Weights of a small contrastive image-text model: encoder norm none_scaled_ws, text encoder activation swiglu.
Rows from block 4 of the image encoder of a small contrastive image-text model, named by matrix and row number. Rows with one number belong to one channel. Each number is 128 + 32 x the weight over its row's rms, rounded and kept within 0 to 255. All counts start at 0. Numbers have three digits each.
After each channel's rows are labels from the 100 images, of 14848, where the channel reaches its highest value: "strongest on" is what is common among them. Only what is clearly more common there than usual is listed. The data: photos with spoken descriptions (Open Images, Localized Narratives). In brackets: how many of the 100.
# convs0: first 3x3 conv, stride 2 (encoder.blocks.4.convs.0.weight, 112x64x3x3, standardized in use, each kernel summed), inputs 0-63
# convs1: second 3x3 conv (encoder.blocks.4.convs.1.weight, 112x112x3x3, standardized in use, transposed, each kernel summed), outputs 0-55

convs0.107:126161082114118182122131121145094112130190129127183140134108052114061113134101101158161160113168137099130127140145173144146140115120136094145124058094173142137151152061100126179083167184083100
convs1.107:097089175148113133180146143137083179109192122097154125137146121123189161060131100163123182184166124158099133148110120160112234113095172149085135089108103111083129122110
strongest on: text has "standing" (53); text has "people" (47); text has "sitting" (44); text has "holding" (36)

convs0.47:158171143126214156133109157132073094103114182157118071115149165112132173173165135088133089164129097138098153120088118182102201162128129085122155138119110154117087151151153119100139141095059117
convs1.47:103193130127183150140151140082177169139150188123150165208114151192066162145102139161144131171204155114120144131114130138162126195183124156142145202179114135153128165140
strongest on: text has "wearing" (38); text has "man" (33)

convs0.62:060126122185107116133132086126172185136116096118178133106137091161153076126134149186116097138112108149112146118148186024159113088123156140140119176130117090141178125126056148129080132128123129
convs1.62:121165144148100178104100078119043130096067117111123099107103210092101128119181100148156111112079111176124137045191123128136120124117085127172136151189187107108127114160
strongest on: text has "standing" (48); text has "holding" (35); text has "wearing" (31); text has "man" (29)

convs0.80:118167111147098126112177142165140094094135124191121129106178099118181131252116169110137117113096119108105118159120112215121103095128152112095149115122141107085164179133108169089154147136127105
convs1.80:149179128115161139143144138102151148121132172138176144161162123142098123137132153195182122142176147107120159149132128127111124137172146161164136210216114141150172202137
strongest on: text has "wall" (44); text has "wearing" (36); text has "woman" (27)

convs0.71:084107091134110124147107140129139154144211060134159151087137107128155182157158143152160105107130124168129141134076172122127127073189201155146044120097146133163139141067105101135122103129102131
convs1.71:161155118127159142102122124139163112099125144113176068160118101101129110089154200114198129074118206152108129108144101165125110177094134157167095154200166154113127138116
strongest on: text has "wall" (50); text has "standing" (50); text has "wearing" (33)

convs0.0:147107159189156117106118142139152066210111116161140129136121091118067119135137138120115118114203077143095138147168103117143128151151099126074120093109124165144156137096160158220080130116067128
convs1.0:169137149132128076118171197118100113154097080087126128073152117125139120158104122190111139209152134081127116175131151116158153165133194079127130093119095143143124116161
strongest on: text has "plants" (33); text has "flowers" (27)

convs0.83:150117146122212194075156072141114064120119172132125095096146117084120154170157163117126156142147148176108171094133093133107128156127132160131126100084158123113066154052164128148107160132109172
convs1.83:123085080073144113142113114100122166183144091062129152112177113086125118177108078141070130149127173060097185158094178129156190098155155115097148174111123180098185116135
strongest on: text has "man" (40); text has "wearing" (38); text has "smiling" (33)

convs0.20:111091119133200120133153165154172153157121199153079102046134124097153091104148201099173117118098109154143111113130107123072125129198102123150108130119107148130109133099202129070139114111141127
convs1.20:101134137108191083108143144143101159092097114149155137091160140159106124121153099090161145100140174172166093114157148113210116161081119128127124124145113117194146130181
strongest on: text has "man" (42); text has "wearing" (30)

convs0.68:114103084100137158122153139128194127183187111147096118167133114084053088173056120155162152080066123154103122121174140130134106089142172099107136146131124128161157133064135153094163124168110138
convs1.68:157119117166081172175069102152106113051122115096119125170170120159183105091143095138114154074096151156116122130145164120134126118093172166114142121114182121158184108143
strongest on: text has "man" (32)

convs0.108:086100135167143123145155114093132164131157142163189112117085112205100127100155115172106155143127058100137122148095086047133150115123155143185127123127107126138120118159059063157104143136062119
convs1.108:141139147124098107116125131140112114054108159141171124103043089136173146080123128121140144125093146153136106117111019132101096068134114107124089091157144141130099106078
strongest on: text has "people" (58); text has "standing" (48); text has "sitting" (38)

convs0.12:130128160159120213101134183101120108138149135208113135111126136082127124153148149131086139095152111152053168124078062130095122133115168138092155118089178165073079138130143171148124175117112112
convs1.12:147107124113099146163156141138059099168163082149147147183154112172141082193085108134138143164193092111112195134061151150101131133157167115111162101121113138085148133134
strongest on: text has "table" (32)

convs0.41:169109133108163100107104173118144093173197134116150115080067127108148135089115168132108106136132080136152105090131150168095131111160137158146159141194150182202117151098150092081086111083136181
convs1.41:174121107140118115078126190121123135106145197125154154105162129135143131131135125087137141096106142122115105169149128123127096144076115189122111145095125096203119111097
strongest on: text has "holding" (36)

convs0.42:131124129111074113125113124139115113095188099070110155150171061122185083094136092163111186122088122180138118121164154108088137155113143138117232125123161185095138159106088133108092135144133117
convs1.42:148141143169110166096076150100165152151160232150108109133157125138176158095112148144153159111140162158146091136147083177088121160137106164155082177135073078135125134119
strongest on: text has "holding" (36); text has "man" (30)

convs0.61:083176107146160159122172086144133129193147112117137112108111127133130067176139183173115107130141069124095163168095130104133127115196203130105085135156124078188121158131142115167105112122092075
convs1.61:112172174150128103098168150078119155084109157123155112151086151095097128082195143106145103080098179176166137055130139152132134141078129095171075183151164192109138141118
strongest on: text has "man" (31); text has "wearing" (29); text has "front" (27)

convs0.2:068185154137136105100175100147148142171141080120199113116130130147104111144123151163094092102134085111112156169094130079160135108163207114129110158177135102159131171129121093105106072117058093
convs1.2:113191154147106116127154116101160132087129191139122096151089139102147126105158158123141119088091163197155129085161100127141103152111133152140085175203207166148102150105
strongest on: text has "standing" (49); text has "wall" (43); text has "holding" (40); text has "man" (37)

convs0.84:115140118099184139125135128130123125195121118093221084148093131121102106109118168148210129162157085155120138124136123150149076109075126145142067114207104163138109109102120066112110145109087136
convs1.84:201131155166081168097153197147119195098102148115129178125121133123094192099144061122068148166092142159160107124153112125141116168083105158129148126108174144164119115139
strongest on: text has "wearing" (29)

convs0.59:142156166166173114177137121152089159150082181101136130085166116178044116140145135140137086161093120111097147078132101150118161157131138117122177126137083192088104151119161141117174173108069090
convs1.59:151147121156164156141165226099176139100141144114132130145129133201093151110189125124107148180123151115141170133142136140140115141158096155147166168126148155205072166134
strongest on: text has "wearing" (39); text has "man" (39)

convs0.53:079107128179180175047196104082133092151124078108198124122139114146132119136109139135188132193146127141102097131101100119140137132176144161154133076138113116144183115160098130162093141106121178
convs1.53:168098102161109091126099124177151145163139105080118170085084098082141152110150135139117074135108157074170144160137126139129089094125112137164104161101153152088150055169
strongest on: text has "people" (45)

convs0.15:110122144153160186147210176176163111119175130141129098128172072139133120131146195166152122097101112115123142128143165153130149133164161113160140113167186131135116193140124163095095191194100139
convs1.15:139175130126148144120134145078151168122133172153164155143144131120108157136143155186170125144172156118120158145116124136137112156175127162158139185180119146152179167145
strongest on: text has "standing" (54); text has "people" (43); text has "wall" (42); text has "holding" (36)

convs0.33:111111197170200171146171135118123111102124126180123114157117109159138111159159137080127142081154083169057139093138129086128141085131050121139099105157134161162135128182095127156086168148130169
convs1.33:155142121077105128111141175122127144124155128092139208085113080107134134155122105146116111140107094134102191153084133124115108076159100167133120139150124162135178120187
strongest on: text has "people" (59); text has "standing" (53)

convs0.96:085128132148094088128118123170211155102141131208162084093163115152078205121123120154143094081157094097163112117092083125146095126096147134170139106121135118108133135109091158122084087180096159
convs1.96:130143100074142111154063079149130134090126146146157144118145090136137120088089100141141096074132134168108122167124070108165142044077164125092065095177144042094159180121
strongest on: text has "holding" (42); text has "wearing" (37); text has "man" (30); text has "woman" (29)

convs0.78:093118140150139138119176128085118138140160115158178137129118121196112142113092127194169140117147076110123111078110061129107169057089135145189141100161102119133136120159068053141094111129101171
convs1.78:157155152145109101102114116133115112090145174169135173063060109144156123115157115107132121114131149140121113147094032113162108030095103135119065097121138117146131122065
strongest on: text has "persons" (27)

convs0.18:077143122166107115142098164139111128132135164194121113092175124144149185169123128174172118193164113093118110109099039078139117041116184110126134113126108166098135117143138187132143144122108121
convs1.18:164136092130173174131074124151172124118112167107115103091136141148095109134114139125160097139136142090144164134175091146117168065110107130097088135146158100143097201074
strongest on: text has "wall" (41); text has "wearing" (32); text has "man" (32)

convs0.111:175084114081169144144132103129146119125159149132145124109156069121058162112117144172131153170082116142174085123091126162133139130151069144205106120103158114163123141150117057084109115112044142
convs1.111:092111127153147029112146096129201151147096171145131130129124073079123097132118066160140133131157144129145127132087138099132128086127140134047087134155126144142130096089
strongest on: text has "standing" (48); text has "people" (45)

convs0.9:126057128064094069111129173131129132151099115097131125158129092090145132115091140132158131155135099105137190126204128081104134114088152090121106076102097193086154156088148109192149125108150169
convs1.9:151173142141120149122105155140098148147122110166121140118133118178165170164143137167155123186174097086142111204170110146197154158127106142187125080125074109152077160152
strongest on: text has "trees" (64); text has "sky" (55)

convs0.21:086093153138130114122141113180184152082141134244135110104143125164073169117160143136118125091168085114127117110083059126093113140125116097169148118129137115119124144146097131140072082123078185
convs1.21:136163127084130059159116112148123109092127136147168139108118093165144088112099126123157104085124149176113117184119065121160127051064171122117040074171113077088147168136
strongest on: text has "wall" (41); text has "holding" (40); text has "man" (37); text has "wearing" (35)

convs0.106:177149120139131124163098142142141067205175125090145103140123102106118156179103137145136104099137077149055124056159076099157155065142100127079155117091161124183161165136151115126103145103115136
convs1.106:127160135115152165092146178113119153130110101121125164061169133112106124176138123151125133203131095103081108142119173129170133161131102152148147118168115135164136121203
strongest on: text has "trees" (80); text has "sky" (53)

convs0.81:187095088192106091145127122140156107198144089148148132168138073142106127140103133143155127083181088128070109098177089148111135108125093119070148098114138124130181164133139131158052131091096092
convs1.81:131147142145150126081161157117105121149087128107122152065128109118091125180107109190113147190165082065117116122127159108137133169128184088131135096142076121135133118162
strongest on: text has "trees" (60); text has "plants" (34)

convs0.32:108170120128202181148159143193141126112141099139125154135185053146130088130155212137175135126092055105142156114118107110116124108139123099144083140110122082142149191106159168108085126119117132
convs1.32:129193144095170140119139152100159166119091162149152142124160136122091151140155139167147124144153152140128140123108130147161103149172127158163146198158121140141212154159
strongest on: text has "wall" (41); text has "man" (40); text has "wearing" (39)

convs0.34:115148136121132204124130185074080132191144090168130141149117123116113128144136144180149125107149087134114123148063153158088138088111230102118162124055137126136115119126147116115148140109105202
convs1.34:120085140175144076178132108131116061158158143167106132183146173129156097140113145082147179116167132121116160094057131173111134143111135123086169106053135136072104135042
strongest on: text has "table" (42)

convs0.95:185141070120122138133151089100129092133191147142124147131117117131087137133080123171133165179134139142157089068146107196134105124167062143165133091137195117105157131135111097101073149110112051
convs1.95:092131137156115120101107067116140164152101142095129140113146102093105085129093090186111145158178073120124162135132137073136156084096148130050114118103125090129111120102
strongest on: text has "grass" (26)

convs0.93:076114129142080089170074109157145102143106104086176107122166081146152102112115110183088186144108126140124150143127157017167096130128164123104160161116125142132149137164093151122111169147117061
convs1.93:096110123118100152061108149099114127120094144136108046082133168087109166086131094124119108096061107164127137077183133125105115131182045112151095152151137134137124130102
strongest on: text has "wall" (43); text has "two" (30); text has "wearing" (29); text has "man" (29)