config.toml
model = "contrastive image-text model"
dataset = "photos with spoken descriptions (Open Images, Localized Narratives)"
train_examples = 203450
image_size = 32
crop_scale_min = 1
horizontal_flip = true
translate = 0.06
tokenizer = "char"
vocab_size = 53
loss = "softmax"
embed_dim = 128
encoder_arch = "nf_resnet"
encoder_norm = "none_scaled_ws"
encoder_activation = "relu"
encoder_depths = [4, 4, 4]
encoder_kernel_size = 3
encoder_stem = "single"
encoder_avg_pool_shortcut = false
encoder_widths = [64, 112, 192]
encoder_residual_scale = 0.3
text_encoder_causal = false
text_encoder_width = 128
text_encoder_layers = 6
text_encoder_norm = "layernorm"
text_encoder_norm_position = "pre"
text_encoder_activation = "swiglu"
text_encoder_mlp_ratio = 3
text_encoder_head_dim = 32
text_encoder_fused_qkv = true
text_encoder_bias = "all"
text_encoder_qk_norm = false
text_encoder_parallel_block = false
text_encoder_inner_norm = false
text_encoder_drop_path = 0.05
text_encoder_positions = "sincos"
init = "xavier_uniform"
residual_init = "none"
optimizer = "adam_atan2"
lr = 0.003
beta1 = 0.9
beta2 = 0.98
grad_clip = 1.0
steps = 12300
batch_size = 256
epochs = 15.5
lr_schedule = "cosine"
final_lr_fraction = 0
warmup_steps = 240
weight_decay = 0.0
Rows from block 6 of the image encoder of a small contrastive image-text model, named by matrix and row number. Rows with one number belong to one channel. Each number is 128 + 24 x the weight over its row's rms, rounded and kept within 0 to 255. All counts start at 0. Numbers have three digits each. After the name is the row's rms in percent of the matrix's.
After each channel's rows are labels from the 100 images, of 14848, where the channel reaches its highest value: "top examples" is what is common among them. Only what is clearly more common there than usual is listed. The data: photos with spoken descriptions (Open Images, Localized Narratives).
# convs0: first 3x3 conv (encoder.blocks.6.convs.0.weight, 112x112x3x3, standardized in use, each kernel summed), inputs 0-111
# convs1: second 3x3 conv (encoder.blocks.6.convs.1.weight, 112x112x3x3, standardized in use, transposed, each kernel summed), outputs 0-111

convs0.26 114:133162159150124098090099169112109146130155145130146163163131122111118172088154155168141112090163149116129084105096057179134156146119093112151114163148128127153143141118161128133135161150158141121130125127133139135121130144122145169151115135127095091157147125119134110161154161104164100131171153145135150119153127133081101137135134141142
convs1.26 138:142100123131173089118121136132115147135152113107196123133112115090126166139153159082146101110096148116130107096143115142160130149089098148183119125095118113090138094120117057168107101108124136125133169148091133158133124114137139150122142170143130156126113132084126152106158097128130118114159073127149121117096139134127111119120097137138
top examples: text has "sky"

convs0.29 109:127146162126122155108105116124165125104086118168166133142144131144117115077167123155152130111140124136121144103113075136141124164113115124128132137132121101138176116123121140160204095138156097144204145137127092116148124162111121137139127181153113105128124123121155093146125106132134063108157144124092098138133149151161135126156125132118
convs1.29 115:147179117104108144145134104176087119120103128132111090142178135188132086104102136105125119097114117156157130141146113124134115131085114120111111155136112123107110134169129148152158174142137129126149129112120130089114185109142124080135137130120144127122139167064126124087082166152132136134126117164141181133127157157124136135152132122106
top examples: text has "wearing"; text has "man"; text has "holding"; text has "two"

convs0.31 102:099123124134171130131102119110162139088087146140147127110133132107117114113138132143148139103165115098119133132111085137126113116154146129112115125138130072119156200119150132146133129149118167121126078125136105151139132166126140114119091157111123133183163154156112082173082123103154126116161142153096151155145152151158120159171132082133
convs1.31 120:128155092099143131140117135149103121158094126118126122125137139117131133161138145127114086110100112107114158144163129096183120120165174130135102141134152130132121158122167130120151104152114169127122088178159154115111171139150091164142089155110137136151124137142119128146124116177138136162127158126119164170114166104168128137194115089161
top examples: text has "road"; text has "car"

convs0.4 076:132153147129163149130098150092135159091123139138140150152148143130128129107150132165163140139167132115098144129140102163142123153130133155151102151179137101140160184124157146159179140147168147122173143147142143139123142157126161160167100160150146122179148139126143124165118131114154128117162149119132161164151152140152125152193148129139
convs1.4 065:165120128147149151115142109087154132118143146116131109125141136093117141094151150131135148160138180091110152101123123161108167107163120166144149154155136118123133116112144170126128118128121128144131158159145109137157184152105136133130164167155093124095139129137155174105105132146128167162144132101150107173150096134194179162144129127116
top examples: text has "road"

convs0.67 089:138152154136146148150137182107147152142138146150158144146138162151120148114130130169163147139167135111111148144118106158163134162124148147147136161171135135170154178146144144168132149137161139145164142159136147158151139170122142167151120144141133155168136156165146119162120158129147129116157159118142160148181161152154129155169152140146
convs1.67 072:164127143151159137156180124085220132130150149187134142138143135136107139105155141122115158159168178110128141104114108169071164116132145167131133131114115125129143116125130184137146131114120141158153144146140125142182136144117156128123168112155099150088137138133165131152113121147124135145132118140138113149146095141155144152116122140129
top examples: text has "wearing"; text has "man"; text has "woman"

convs0.78 085:134134135144137143150128175111134142124150148154172192146145112143149121125140130158157139147166152105113168150118101170138148150109141153120105133154117106165183161147153134154173158155146134156162134151128164160159097157125139191141131139150127120162127155154155118148119149122134127115160134143134180147155152148160118135156161127127
convs1.78 063:135106128158161162120155099097166160125154125129124117134139148133126109080164168130137150141142182113121136113124101180108170112163128142152161120125147132119135111103129148137142111110140143144140158164139123143149196148121146111115178157160114167115135140128152125108106136163127136171179147128142112148158096154190164137122131142123
top examples: text has "sky"; text has "trees"; text has "buildings"

convs0.66 084:133158139137134118130125187103136158102112131133166176147139135148124151118146145163155151132161122105105128114122081187136138148139139154139110152157120111158181154163172146165146166159162123141158141134132150144137118157108149180156129153156127113154138145144147113154111153118151096111156153122144176144155164159144111142155130144145
convs1.66 066:155102145144163188151135107090183143111168127142111117133142131117125093096146167126127155139133185112108148108118124159085174112141122135152157138095129139121136118099120136149190100113145149126168158145138114144139154144120148108130174160147104154098134148134141138132115125146135153153152121131148096156157093138186164156124126136120
top examples: text has "sky"; text has "trees"; text has "buildings"

convs0.1 082:120148135133103102092100153099099102143119103117159165131118084134101147157149143156170077120158150085105128139103103145127071144164145107079124135139123095159149141115123148179156156144143119133142136099136143097124154163117152167167065154150119127113122111151135118155122124141141126109144154114142171146138120113133144165150151127114
convs1.1 139:137124117146122158109110138148147115149132158142127132103151144099165142081111156130163142116128141115150139159148089071127140114106153123166119123121155119196136127076131146090124141163148124148131110162193065116149158128129154126130136118124097105134134164137126099173169154146136128183112123096141138133102119108131168141126142133107
top examples: text has "grass"; text has "road"

convs0.64 092:154150138156128113135122136089125123116105122108160138108160141156080127130141151148142148131151134120082133100147119137143115123119104155147163135151108167160123100167127136138133103161156098167163143118138147189142145143074161135147090105137104082098083124140168120160152116131120100090142113098137122113154123138173110102141149170160
convs1.64 117:091140138149148102148144110136168154159104111147125118134119135089130163107148140128105133157137123153138121136137109152138145147113112110131147148192100156168124128174143129190117139160155099114111127102094170163111154147165139088127134105132126153145113135124083088148157166158147094114145153120146119122139154128111091114156098181161
top examples: text has "wearing"; text has "man"; text has "woman"