Rows from block 2 of the text encoder, named by matrix and row number. Rows with one number belong to one attention dimension. Each number is 500 + 40 x the weight over its row's rms, rounded and kept within 0 to 999. All counts start at 0. Numbers have three digits each. After the name is the row's rms in percent of the matrix's.
# v: attention query, key and value (stacked) (text_encoder.blocks.2.attn.qkv.weight, 384x128, the v third), inputs 64-127
# proj: attention output (text_encoder.blocks.2.attn.proj.weight, 128x128, transposed), outputs 64-127
v.15 092:529459586541553496411479469487487477486532433483495502495542557579530465462470561513502467421535592513492505503516515482463499479403463535487453497505525469498463488605500477448408514480550530
proj.15 093:466487471442483462493520551544495543496512494469500525471445536520474517556430527460546469389545601479469424514482500448459499497453521445449484430583479469535560442504520475444473459569535553
v.16 099:482502474441559482505499508564536404529412570515541455436480451412488483518547548462451555496455518518551480520511491467460515526461528491481504421520504493538532515462497507484553449420460499
proj.16 089:428544575539465474498449520511511451597494546472499419500552460427493507558560552454524454534460442568546543531513547495504491505464479510492535540516507497452497483530509479514570474533471520
v.17 105:506385476463556506468468517512502465505410550585539508443497468432471507486551551484469518483446524560537440505507465518465510470442518538516503495496572514506542507511496513436556482424517496
proj.17 094:478565530402520561478473542579531524589483525469441439514481460456497496543548525456476481459433467495573467583480563486518517481482506512489506484529468471522500499508495429515567496533441511
v.18 110:441543451449417568546525523505496532521516522496457499585511474479494493524489428511512492572520435427480463488499469494546510492589503496535534563486459543484510456456500516522541499565418472
proj.18 101:516504478541531536533451428450483459490506528507523508498508505526472475448503457556479588626510454492469538403510488547527488489504498511531475560449523578553467531463497542504481537446498430
v.19 090:537478564574512442456490473497428491489560423436485522469530591553550460508452503528575478466535546541426534508521502581463486464495494534501454497445505465476521467562476496472455461485555537
proj.19 092:526471491510529503477522513486524493407526452555528567462478523517490458536459482453510507414511566412477451520531452468498475473473522439451466469533512460516556503466485484497487470555507572
v.20 100:476445501535437485489465441447502511479475486507464484457511471569460597506529467522514499410468524491490474437443487565481476495412501564472518470466498521487492496422573531536563543486521481
proj.20 111:515518501462508514469564527604513474528480504432364509533471468507545509501488516537447495451453529464533439495414513545458479517457548500440509462481425462492526570437503456479499518528488519
v.21 100:505548593523583464501512535545463511517447559498531492453488477389519479498530563414515606488480517538520531547571478481447518518517531512518501438508495454531468505532404460506504447496478527
proj.21 099:516517539501544468475509549465467503509508452470522453495554506448465503621532514429581466472524464460480523546531477422483598475571448516525492511506513489515489483581448466502524459510463504
v.22 132:506474503479560520449477478611485373541449489544480504463528479504516469477436534511459483481501536473521464477524583474450518555458480522453536455531518524510532558546497498424437477445448453
proj.22 142:424515462520452521496451557615464441591463557521553473426463501437497535501467502484515518493483509566514493538528567468487483513438512528481530511533465482527477390538519483478505498456530521
v.23 101:523483478512554524479525529583499472519486484493558516477479527437521422501439560530508525506530544477479477577589582468453530528529507419531480557540441451515500480528446477406418416470518529
proj.23 105:478500459494496473462466525469524536460514469585639485447503530516489500500489507457500500482497492502496491561585548425513511519493483468497452525474577481608507443562486473412456531492532587
v.24 102:510529453421462452530505482515551446494550474492467494519498515600491537531491421525444456540494444475549509461414483528529496521510506537425526436477517571509543495450581504492525573586444461
proj.24 104:481506502576457527471482440502453468587524549512431507531441509465510518454497472529489537546446521578527515444422457598514439513470510558497567540491498516427488499465546544540518490470533467
v.25 088:487399464489505479524454462433467515501476514484487500450528458489453552535552441442496525492402530582547466476499470497469508480389492504508487548475494511517528540458602539489552537466526496
proj.25 093:559482512505516517499511504547547477544478541435419441511520466489495523542569474524438461486442503512538428503413486536512552477509438488526509492515483463467498544461526443477552493498470462
v.26 104:462506490484397500471446510532500365544449438563483477478553507526506539501488489548486415479548451399479491468520559515518554549521442545519484483540469561499516510480505440472481493478454419
proj.26 103:350436441491417532496526479558503420512487494498547502477520482470468481516472519530551598433531507451499481520555535489499483476457570570511490537531508533523473495427480542474496437566546463
v.27 100:446517510515407515445442509512467418535472506477461489496541509561515524513534489505502471503514441386520562521525480529460576544529427503542526514537448485438488499485460472527501456427463452
proj.27 099:420457526479496487474544448589485437525500493448518511448503504480508467503462513524557526421521453404478494509526571453480505491471589542530465526480520540473539495504480546508476440593497531
v.28 104:507601573559477478447471561512481468495486506483518505482468556527514482490451550486502502547610445459461577532532492542465528532592485500507502471522455477475501482549372429511465437465479521
proj.28 116:436480537513505505510515488488466517445507452525564523471520513506499434505459516492591528461540455470465509528600509439486502468537539566536505504501506538504519484561443527478478459545474517
v.29 095:477567557500487467499496505504514516519469540469524495481487521476453513511511465441462556526465483434520572489507464508521543563508495509525569479531458511514490542461460489648525473486400471
proj.29 086:421487562569485468522484502488404456567510561453507510524558531507496496523516495491544520488490442451480568510501534555444530404532468520524499479438520542439515434574435565535533450508473445
v.30 098:482467455490510505538525457459477569502501506523465512520523443467499556525514433478501502507395538574484461429455427515519493476434533517503514500485514523556520547436581594526513601529504501
proj.30 106:590511430534545502484449533487567502567479539458429461563478471520483544461551463530425502568473556513511518487452485526476506529461510484504528440531498455515510549401546487517539510431482475
v.31 090:518516544616479497510522481464427504494476420478487554429505538480585471498443523547571482501547526528421535535530512546468492465548506517540514492472472455467484544529424493486403481502552527
proj.31 096:499457439528536450485510517463508526390502461556568507490437484539514463536463499520549519424536509457471488540587510445463517528500567501481457439486520513540564516497455450442483441520541546
v.32 107:440530497512390460500448462462482507474471529506509490551468524545453475485480445490415506536557495490499429508465484501503489568498522512539527521510555549447506444563510491532425524497504486
proj.32 107:451415575483492507502410501535509515550509517572517498533590556500523527504480491484479505490498470534506513490529572507547449551501418554498470507426550573490476453545513508619455558483469565
v.33 089:574518485546465495514475502470493563455500515473532504574458458549446483468557561538451570590509539516531493553492418495564467477530480470524494488486530538500392522476511465481493519454478491
proj.33 091:485472523485495550552455469477480536540558557511523492481504539501489501466509478553518495549491495517457556439454494547531452510490427542442512487457470567507498490482490621548516617457478454
v.34 084:483517512501446411502508515548507514476535470488431434405531582508499510523443518416552467426503478486550516554530522530474523561499490549446466483460528527551518441556448508454496521532533553
proj.34 092:472499453575458504484545540449487471473501440544495510535579504545518505500523509504475504502502499469470406550520476497508585488488458465505506519455465498494517484562484408438497489533487534
v.35 103:403490497422501576431455446492436436520487494532557493468500536499464469534541477488511496434438485444506466467589548539467461556495496548574536476527521507496473490490549522597486468461486487
proj.35 099:503485410472521488529417510483505470507471498446497436436431463497483505535513476537526491528441548512558472505517433435492499508470544557548470451480579468509494509490521445539517459475488484
v.36 110:470547510460379461491478496501545496493449507495475499552510503542477517516497451473419464518509484471485485504511556466491539567504516536512517481501549542469523441580500487510461499496484452
proj.36 105:469479589436525417521483511525535472568510467552482495507504491531543514522445486453457505505508435492453468523573540494539500556498491570523489494451567546482493444533484513575434561553472536