Rows from block 7 of the image encoder of a small contrastive image-text model, named by matrix and row number. Rows with one number belong to one channel. Each number is 500 + 25 x the weight over its row's rms, rounded and kept within 0 to 999. All counts start at 0. Numbers have three digits each. After the name is the row's rms in percent of the matrix's.
After each channel's rows are labels from the 100 images, of 14848, where the channel reaches its highest value: "top examples" is what is common among them; "colour at peak" is the nearest of a few named colours to the mean colour under the peak. Only what is clearly more common there than usual is listed. The data: photos with spoken descriptions (Open Images, Localized Narratives). In brackets: how many of the 100.
# convs0: first 3x3 conv (encoder.blocks.7.convs.0.weight, 112x112x3x3, standardized in use, each kernel summed), inputs 0-111
# convs1: second 3x3 conv (encoder.blocks.7.convs.1.weight, 112x112x3x3, standardized in use, transposed, each kernel summed), outputs 0-111

convs0.30 099:537516503514565509501488509485542533462506511489534523520466474499479466450530529532530509471526507501485518478492482557523528518447487536499506512507513490541498489523508518510536499511518497543553488509508487505518532549464519516498463474466479489482439506480508490516462528502517465526523525467480500496524502501546502501519509498490
convs1.30 137:484459502496541517521478495517479495449502481486530474474479512522520534462530463494509500479482515507505507519526467545468498462510493526452489506536477517510521505550500513510547494545484530450529497489485545548509471478518527482511522493498462519520486513492456456515487529497515465505546472521508539517481493508544495490463490517517
top examples: text has "wearing" (43); text has "man" (42); text has "woman" (26); text has "smiling" (25)
colour at peak: pink (29)

convs0.48 091:465516538489530533489512518448517548454458490534465504542489503500491506495524500517522529488531488473507517439508478521521496528564509542507515536527484527537518490532509519512550509508522495529536517498480476483511501522460492530505507485486482496516490481509531462520491541499509446505515515486503464486524478460536488523511484528488
convs1.48 102:519518530528535496496482487503468491474496486459508495484508541506473482496542520492504474506498518503500455471459472514499508482492497484502486497488471547491456534515526546552487500485503499498560532489460502517479585518510504513563477533465480463491503477506531486497508521514500493467469488531538500509521522528513505523506517448525
top examples: text has "wearing" (30)
colour at peak: pink (26)

convs0.76 079:514553511517530530506483548486510524508495500544523507535508517539508511486523518536541514518554515489473502506495495525550483559497500516534486508529490507548536550525539521526507543502516503490537523524509507514507508535512502528515505519521501500535510504533527500543507527484534502509533517487524539527541494533484473523555502522488
convs1.76 097:519494490489477505490513500488480495534482484453447490475515514458483466515490467479460497520475499492504489485484517493470543465515480449486529497452495479486495434435493500488435466492444495503474472516443474493510486508501471485491499480484484502480494451482496533474515494505510529510481482507499426499485508493486509524470495489490
top examples: text has "wearing" (51); text has "man" (43); text has "woman" (25)
colour at peak: pink (25)

convs0.52 108:533525485560548487541475522465502502480494519488505518535500495514539466454536524525509520496512549481474502500485475505508508519462502515476461525518504473548505484499517512521493488529497538517542503537504444529550513520512522501505522498477491515518475482527493479542467501492516469493551512455509491494543501530545523511511518534510
convs1.52 128:535491437537525473526463498511480540491483449468456511478490481499468488529548462531468487533470479475493539517513516493517481464512517511469536492506498451518529479539521514476459516516493495502489503487499551545495478456506488525480513499486513508514476489544473508490482525522507500505500541484520539477521509468536518500502482488533
top examples: text has "wearing" (48); text has "man" (30); text has "smiling" (29); text has "woman" (25)
colour at peak: pink (38)

convs0.4 078:577533479492487483528521551488489495493487474572544508547512502562486462485538491526540503492537525490479481501483478517530469473488508508525527484495501450500548491490514506481486501511527469502546519496486511485500515504503499516501456525497488508507509479502529475525492495499520479495522538508521496486536480524504522526548519537456
convs1.4 131:564516520535449558494543513479497451495503490498509509513521571520486509516544507470505490518468514516471513479495488496484482527493482484517516518460544479492432485486495526483451484482514482528500519515506461498497503500511470525567497509499469488477501474492557519482526504496497510501471458500534496509502513516527521472506509473489
top examples: text has "people" (43); text has "table" (37); text has "sitting" (35)
colour at peak: pink (25)

convs0.21 111:504532456522529465485477504483498519475482516508517534515503464506505475489478531535517462494537484451469548516541488515509484529462455503542505466510490477544497510480508518552525503503551476487491509437476534522506485509492519555536484538469499488508511516533515487528520493480527501465526519500485532510512481473486474497514495488540
convs1.21 098:477487476479495502513500452514444475530517475460457489483499509496512456488478457526477514494488504527518499505460519511480527425503486485476521500471533509499517482482441539450473475475487515509479459504508467491479489493558485431470517485491498493494472475475483501481498490491506514556506466474516509490517504523487518508477480486472
top examples: text has "wearing" (47); text has "woman" (25)
colour at peak: pink (26)

convs0.71 071:530505507519532509521510531490523502494515528516526515547513538534517502481510516528548535500556518477489513510465491516524495538502513518505478507532481512530526557501518512538524493506527535518531542540513477528526518560492524520532505530548494504511471507554534477532500498468526506504530535491492513538545506488491478527524516510492
convs1.71 085:513488511489490497505528492542473477530480477448481479492508513473459470514496453489462485506462504507534510478497513504461539467499495466471517504458523506479495436462493506467457467495419501518488453511494480506493489490504492483481512474473491511429490494489499515463491477536465526504464470506504472468480495501510518507463491483501
top examples: text has "wall" (57); text has "table" (50); text has "sitting" (49); text has "people" (44)
colour at peak: white (26)

convs0.13 094:518558502472487545538522512482440520449522479486537528527525530561503509481495468541536556495529536545493510493471467508492490507496519500523475485530500485503495515483519499506508486493519543483512484540507459495525497467515514519509528522541464537515492490532507498513475531485515508484530530487479492500545485535494494487517473531517
convs1.13 103:511546527537456475493491546504516520471493506504520508512506482525515524492481551512552553504508517478510508506528480489528523564496529499508474482548539504545447524487504538446477515490498503527476529496552461517512487498446516524518507474492486487513505507533483486486501502501485494462474518487471475503513487505511494471548524527507
top examples: text has "holding" (35); text has "wearing" (31); text has "man" (29)
colour at peak: white (30)

convs0.18 118:490518499488514523498500514457526523515500537531507494516490480507476496506491542533541495485536503465469535533503504519503497521542503520501494551546491491535511525511515503532570535566531521512526553481483505544513503498454517521502482512495485469493505499516516481545504509490504501464531519466510502519521454493547515511524499558502
convs1.18 095:499491486481504445526519494502483455507489499470453492497489533497482479524501496498457517502478495501510504481509513465481539495520522490456511487470517519478455444459542531474454469530477526537453502465469469472484539509507447481490511499491529477450491499472481511448480478516493480514485496535501447516519490504482470519471497496501
top examples: text has "text" (31)
colour at peak: white (44); pink (28)